config.toml
tokenizer = "char"
hidden_act = "relu"
eps = 1e-10
Rows from block 2 of a small CTC audio transcriber, named by matrix and row number. Rows with one number belong to one channel. Each number is 500 + 40 x the weight over its row's rms, rounded and kept within 0 to 999. All counts start at 0. Numbers have three digits each.
After each channel's rows are labels from the 100 clips, of 14976, where the channel reaches its highest value: "loudest band" is the band of the loudest frequency at the time of the peak. Only what is clearly more common there than usual is listed. The data: short read English sentences (LibriTTS-R).
# convs0: first width-7 conv (model.blocks.2.convs.0.weight, 192x192x7, each kernel summed), inputs 0-191
# convs1: second width-7 conv (model.blocks.2.convs.1.weight, 192x192x7, transposed, each kernel summed), outputs 0-191

convs0.114:552516371506579458480538536397467548555425402505544472549479532511449520503485537510501503497470507477510511473464518377451530494480424438529496521551484555452515426578469517537413450543530493610515488443529504528522555451426497441411544520468499449533493552470476484500445465500492487519531440487518542489520528460519502489445469496442548498534505509497512528506476453497474405503505463510521531517484437492460500537548437567518538470487482435487511478470449510512565534491501532475452476575473504480510455513475505515411495561526493490514501541528487478542499518531479495500
convs1.114:464493456564574544487534501509454466517556463489522560507477470501496487516554535487498539581455504508471505514534519469472450511522547374499529473527537491497530436454487496533469548552473445528487481586530491478511499485524526513466488489537552500533501484488466539511475450509521520546483494487415472505542454509499424467472510466543492545472479527542434512479510570541509412541563374532481546539447534494472407480517388484498408455504493461484499576463445543391489496491480514524549477481480516419574481504490498506528542493500486517480498596489431457437492488505459576482
loudest band: 250 to 500 Hz

convs0.96:484509512494495461573499521492453447514489486534518499459461533558474462476499470440503535500432448569480532540515530480502484451533473504505473479517470477572491487484467504498445520575473451534460532498463502523493565551512435472481445501467491421545404439472417497496423527544439569503475480459520479510533410444539490486506496458434500548488492479475490529556478435497442481509517507506419539492508506451540539513535468460524457456470495536501536439452546446435521477477485510527504445570496463500542481463483445477414513485447480430477519490542446423475493414432509349464
convs1.96:497486459455548473450554537551512487484471549518503502540490391456428523550505531550527538579579514426542433527462454465450500521457563563454419508506526514514503521510511533489500472535457553502493463522505480520425491502528502518471469561539532498531514539467510462509514415483497465544511502487523491563473481454546566527422539498542525492489566459552528549480479528487528512418510494475439514431509449416504481505483515534519521524529520397521580469400497493541493508495464559505502511514464391462475450460459446479489462528504565428520483488547530467552492439518582466485
loudest band: 4000 to 8000 Hz; 2000 to 4000 Hz

convs0.15:534501489476499454500503484531500539429487560483481459437508525462486504550411459512458539415434538536396494527544466560513473500538587552505527504449517450496505527497444488556545498520500405531544477461487551498484528451449504521568502501518458491466459470431467499489522511515626497498501432502472488503475469517486540532544432512451469424449518534493540523514485486420492562440536554537446464475492507431471506527511507467543513514509453464489565434443507532434477491510510520451379465426483531475495590437415519498500520488450536516526463527475501482472446483510527455499
convs1.15:481566384552412420500528481487505494500493459455455431518481496499464476492496490466410457515434465490493454485480441435546482489451478474497507502479505449442497463356503521498490485499497521477457488485476448495502461525511418485495393470497487439541511522454473505483476510415510452562574579492507484485567530501486421504516476469510507534520462492506510467490547496576559473494537396471508519491437443455468456433497495436470489512506525515503503502515454496528454463490441472475515461416478498511547412500532470507538503430543588483450473535478537499520469431476492507465
loudest band: 500 to 1000 Hz

convs0.97:493542506440507509481448528469430452487462531483457516535457467408497528496461441432450507481449529506516527503546428539456459494525515568518507512540520525519431547467474455489438587522492536499494455488456498471475483482497544486484460515477495455480371480500531454488511442490551409425488476488500462421503483517540505493481482508499506519466484534504511541525477431461525521469540570474512353512542457467479489481465546495525450452482556455433532544489567464453537521462567513408513466535544518516530512532482419452501433506548492418485525491443515420495483505511509421477
convs1.97:441500499521495470565513503463488526496502535512433507409523560465456501454501479479488528528417513528483478477499473503512492495531463474490449480467526503486460491470468524560510507517474499474532428526495531491483453431492419431469449473491498477593380454454481505430523503498488436551517391428503493550509498552454444466549396479458512454424423487454496476464476550572544517428464455474428462477412483455450486471539475554476455530506517473478510486504452519523462474533520531472516546491493431505479418476488443484533519516552527397490479430509486474438488485492459536522
loudest band: 500 to 1000 Hz

convs0.62:562471529524517566509418527554488427467514560449532519452488499463512504471506479503524454472435536494432497531542495513519511462534515528508537514434535481525532527556512477554460490491494509511504549487508528490468505457456461440527550483545543532496488517421416487474502517438524477499525405473508498583481531573444456472511450503456465446479476596506435381461551444457497557481493535463476504440497489507414533537490508515491469508472447427522488439492468456425456513450546488505546574561585530543434485460530402461492499521537523463538451492555551477477487478476480464538
convs1.62:553497531488427450482505452404535434567482481577483357488524482474503438570462466456486472538495529524528479416489503477463542480509449470486473430482467521437534500428439531532554559465484509407480500452513472513515441544481463481432493506491481496518526532529512544525410514479518516538509530487503530400501513546491441515475523538508524475507528452466494553556461500485530415468455459529420497481465488525521419518489509471523485498515607529545486491497550467504495426500492497556539471421537471535518503513505539496495416499481522538449500485462497510498526491476474378509
loudest band: 250 to 500 Hz; 500 to 1000 Hz

convs0.99:504505446435548428574486449511433493516518546520486565488462508517492494503507474506543450547491475530535482552518500545488459507490503506457441491566456510514484563472479506547488493545526514504508525434549537485411522420495494523504525467471466516481494525468428478465586419548500517456498544484536518507492491452561502481557465447442489463479542584444523529463491484546525509438441474453573512514432543488434602520492486501496479516512445516526477524461470528362489535508480465427477523497491541511543452456469441407551526504543484459568522517553508501491408405528517451502
convs1.99:552566470530524471472579485507541528497515478468545462512511501516514490492465462501553578588561482488514438464581560458489488463430519544465577508523503486453479413482482555484435528425546404502458486559492463554493499500486489485512528465560514492454555515452482548415474459478418595518533533400523504477462474517475482485455486412526503451513468475522483518497508460486485505564458487521539548492431462505489500482537515520482484530490515477582479523489504447535460466492459524463570469491534473491502444504507366522471458531456577476477510568558540558533489484476494547471
loudest band: 250 to 500 Hz

convs0.123:493511424545523539397440525439535445510520508476526520547505564467483540544499435532502483542447530581513516559599498503508463453514537513506546467485461460568548505518515546454481498402538536598479514538484508451508515472526541518488458535504477545461439460505440538479509492531503467525532559478524432562409540512524517477537525448474518559621513526493592523465521497480426512519437503521586499505502459499525532488489540549507477500480502479558534508513504514511416523530478515521504493501474514452542568528394528491450478474508483482485532486445482494434525420576517549491
convs1.123:478493506585478500516490538476572540487465498493508501388459450485533476462591483505478522551530514446394519488456446488460549483483501564522471580512497453480545460494465457503472547554405511480471508497486393489501524454516518511504512546551557445534473518482484480482526456469510467485539467423513477418529480509440485517454550507506480419479444538460496467496470496509464546454490535525543500442499545450526503476491450483477471440489501442426428552474444463511500455425492523421525488425547478513481519441556545385550522512445465463572464483470496519443511501528513469495
loudest band: 500 to 1000 Hz; 250 to 500 Hz

convs0.86:502513431406514395510560500520335530487486486511512451484480530519482462547499476491476507431478477563541484522439546521504464474458528515502462466474512474478475482394459533565548495524531433523499518487521510497483518456474517506491496522533421514532507500430488531509521482479509479443504540430497483500466542373438520518477471434516432503503548489527500506506557488551562502460492539555516513529502491529447498563484514544553444490520478464507554471448516528422549551584473484474475476549554444525496485516456407407524568475512510459523547474514516479517465473495454442541
convs1.86:513560416491458467533543491467514456475506490441485539492523459490418532454503535554530504505480503486477497532529452504465485437467556494460440509447523438476534402515419498541430489527528452526469495462562468496495545433530525447516472470502533528532506547532443481503504489495394488545475503381509447463506537450434496474485479454467493475505419469442502467498493521478500491452449473500514524498472516399465535511493504520469490525506499489528449489497514530487442488503451370484486473480510463444517437480492343493493493517509561392480473491512509507454561433537532507458
loudest band: 250 to 500 Hz

convs0.98:529517580476544428527486539493504556482484521499434471476479533571505481520433489528492519454443483537460431530464501589479453527484461512500483507439507390484460534467429491489512482537544455570440469459471481498555493445515514494486422493469441439544467502442464441506504416510503458446525474530484503473514519418398399471489493522447495548449491489441505548505557496467537493453518462542495547522538526448498481527480538479498433541430472534498553436499473478547522527478487478404473479479553527498537509449477544543527428455514490562610470534521464523471542514463486507512
convs1.98:501533476521476446534550462472477508504472501463532485535505462449494487502562461471471480500415523455410431489381458487486441500434522565443538501483497460481520503484443510504463518518492570458539452534524452439456557499543448477526472481477464406463478495549505525466511557527404530508507468468493421545467476513420468527516444527448506447535472452453486499461475462503473513461401520511477472459435476450451504512536494478443478478522412503520489401499528484528509478474487488514425512522524381522500458445405463531489506482452593480548467495483508477521450482503518512466
loudest band: 500 to 1000 Hz

convs0.162:484530464489442476521408479557551535470492557487511525457451497474456535440526523492506553462479474490454460491414427463535435448438575514525553443536537539481452505417499519528491473484488597494452476496506479518497514468504502511477482500463442454453547427515513488482460497487518488544474503454485514589433472524473527445396451543480477490469468552435503446483496441524492541485518515458494513451497476475454487483439536449434456478486565491493458560567483413437464479532542446446514434504491499513474572442484429559426481511523474490455486430545500454546538509481518501439
convs1.162:499466534507500512470479581459448487552482491471472502496520503453474474503451454536534562511474490479522497456433475462492558554482446482493539548474578496543464452523463504496526519513516501465530459513455554518480483519519475508451505510521470456553465490501589538431487521491537522422505439549466501489463518547427410526515454474480452479390446434457585491418522432347544426516472517570486452465459449508484587496510428497465509486514446523477504432469508519501454560465450473541455557492520469476438471475525455478446514529443492517551482456569482507473514508530505492504
loudest band: 2000 to 4000 Hz

convs0.112:465470468538512501581501486497504445533452412482520525512419513462501430494471467523526546490496512508486487489345538441484546502559472502551438488506511494569422474486484475543510501524505473464512468423521547506478517461373506524451510494492487497466535516462495507483532503560461504505438472545509468446488492489531531525514367448463501510512502443479449451481480507496544400506425488524516496453507534475525445476504510554480479456487504508515483464527463443471456505547496467471496483431445529505524422492415531512502480464445517470364524549530491473544593519474464483472
convs1.112:512569469471450478485474506525526522472467487455566431476560508515460485488500481544444539539573457456505494496547554444591509508488478481537576485485516499498525480519507487435494592498504518582496523531424456485432534535517503490503505463470552513503540507501501562491582527477479519516504491490419538437598591568477520494540557465521529566455520485488521498473483547491455492544469476568502571521427498486566430529507449495499559515475464461482530517442526561414461515460486501547537567477447578478516480538528499543421487518509503476485559514503425518480465515392527447539
loudest band: 250 to 500 Hz

convs0.102:442452525504538497487546493448504456484436543564517469476490558504507532493438552498519457500431421517476456488458473527567459523470531564539493484461482551541476524454451584483502524461516444520493502478554507465485491492522499565508503471563477508518404501549515514499434541497470510556487441484455471605480460483558486523486512434494478426508486559509534578498477425473428549523496517499547492495508473554498492467480457526457511460519555566513501485502508440369483401488484518453452514518368497493501488504531429542485454460590503421487510517545498458500466498481465459520
convs1.102:409532411516480418483520516493499507477473521462470432411403472462439527498576500479439515502349490490440412463455478480498463519432491529499482560485468492468509498496517471527562502536538520499431413463507471520471518521448439480488493479427515500528462486494420506467517534497443442513529501476553519467475516506454487445474515537429529513399535500444478529524560461493492488427481505477496473492507466448463527523506513504593525467545423507502484564481471494525427473514530488525524468499512486478531480478500460480495548533481532458526423471474536480429514418496538483574
loudest band: 500 to 1000 Hz; 250 to 500 Hz

convs0.56:484456435509476532481434529568541462434525548411551475503452479508513485458482479537450493527480540474501455510472462463510397541536440501506530541545523471553516551444503534518465526500502593562473468464499554442480508505313493486421422468492530474549495508490466455475535499532523505444543456502472534473485447532533437449516460460505406541494474581547504496372540470494514450487476521488484512429510508476463474459428467488517506453507517516471492507472455501495485488528514501489498471457466527534467500500508445546540470465539547504514473479541541494528459439453425501531
convs1.56:542546509525493485361514513424490516489432452530533543522478504516468428412457512493495463500471441451541520451464504522471484526455496524486468480491499540527495468420439469541484476453477472512528541526512506510547499518398549537363492544491434502574459550474540465491487468429518495521571462522473531424507505524463388563478468555480457442542509483508492516436395548506514499497465507516497460467477490478490515534452476500491525502487545549497526406444468504481512542483524508432506472448555505428456504507488503511419464510425471540519506532517509451501554512444493495461
loudest band: 2000 to 4000 Hz

convs0.25:475504506436495519625455518477473427507517525425552504472596478412499421502462483500486495498516497449457434447490499502524549518514577521475517477484481510492554539540493514391522456400553545477523510541473553464475581527515536407503452494522531487480467457466503471514453481464482473459508452458490484486497516531507498475439518454483492542495524455470439485529489513480462508560475535487423453555484524499525514484555525499497551565574492481495543522448451496499484448526526532451444539448532545480483464519467472479448484524553448449517388547417421473497489425548508473522
convs1.25:464518498516440431460483512523475476466475514506505464480441504460503521446512489504496614536453502477532516526405391467561491522507505503479483467500486503524430434535559490540547506557475544525504487470478496550488519555483547465470458448497524561496430505529510460452441493518553471568443515479420470513486592495539488556542550545504482450434461566483451507485460446527532498446523451479554522476435458485494438549460505478561512403461541509467467570465513493505473566474488553457576504490537476513455527484420472468584536518504488466521501504384503509442467502557488470497
loudest band: 500 to 1000 Hz

convs0.68:480509469527535495517490488506451503494470428515563474513501442545526477543413498494516541494527481452520431496502552445496452490501446475522487493496481498552548517534462431489440518463522468500441450515468472514508523499508461436398481462494487498478490439492469514512407485516372527471437523526459521461461482548540499517498394403505541485508452498499463449536478455588519423463501495552528500564526545514501461456559506495432487473501492534477502454466496437513502489548564507526529475539463476426477383464587481506491507587507508445522508444512495502487524486539444380503
convs1.68:489529419488555589529556475508494508473492543466467525472420557430460523481468536579501540552565474477563524483568454478501502537487545442424451592484485497535572498533464551556544545527466412579463440495504434417527491437565398489512466436490524517505529472442446511442554554554445492502521491406542459433525454439527490425526485518512453559517501477495523508431537533505567523532484476459524534526504520501509543519477458484522479483546537495500488463488456482441509502446500529489537457478445530516507487451504472466491500541482564481474535534501460514538494538481532486515
loudest band: 250 to 500 Hz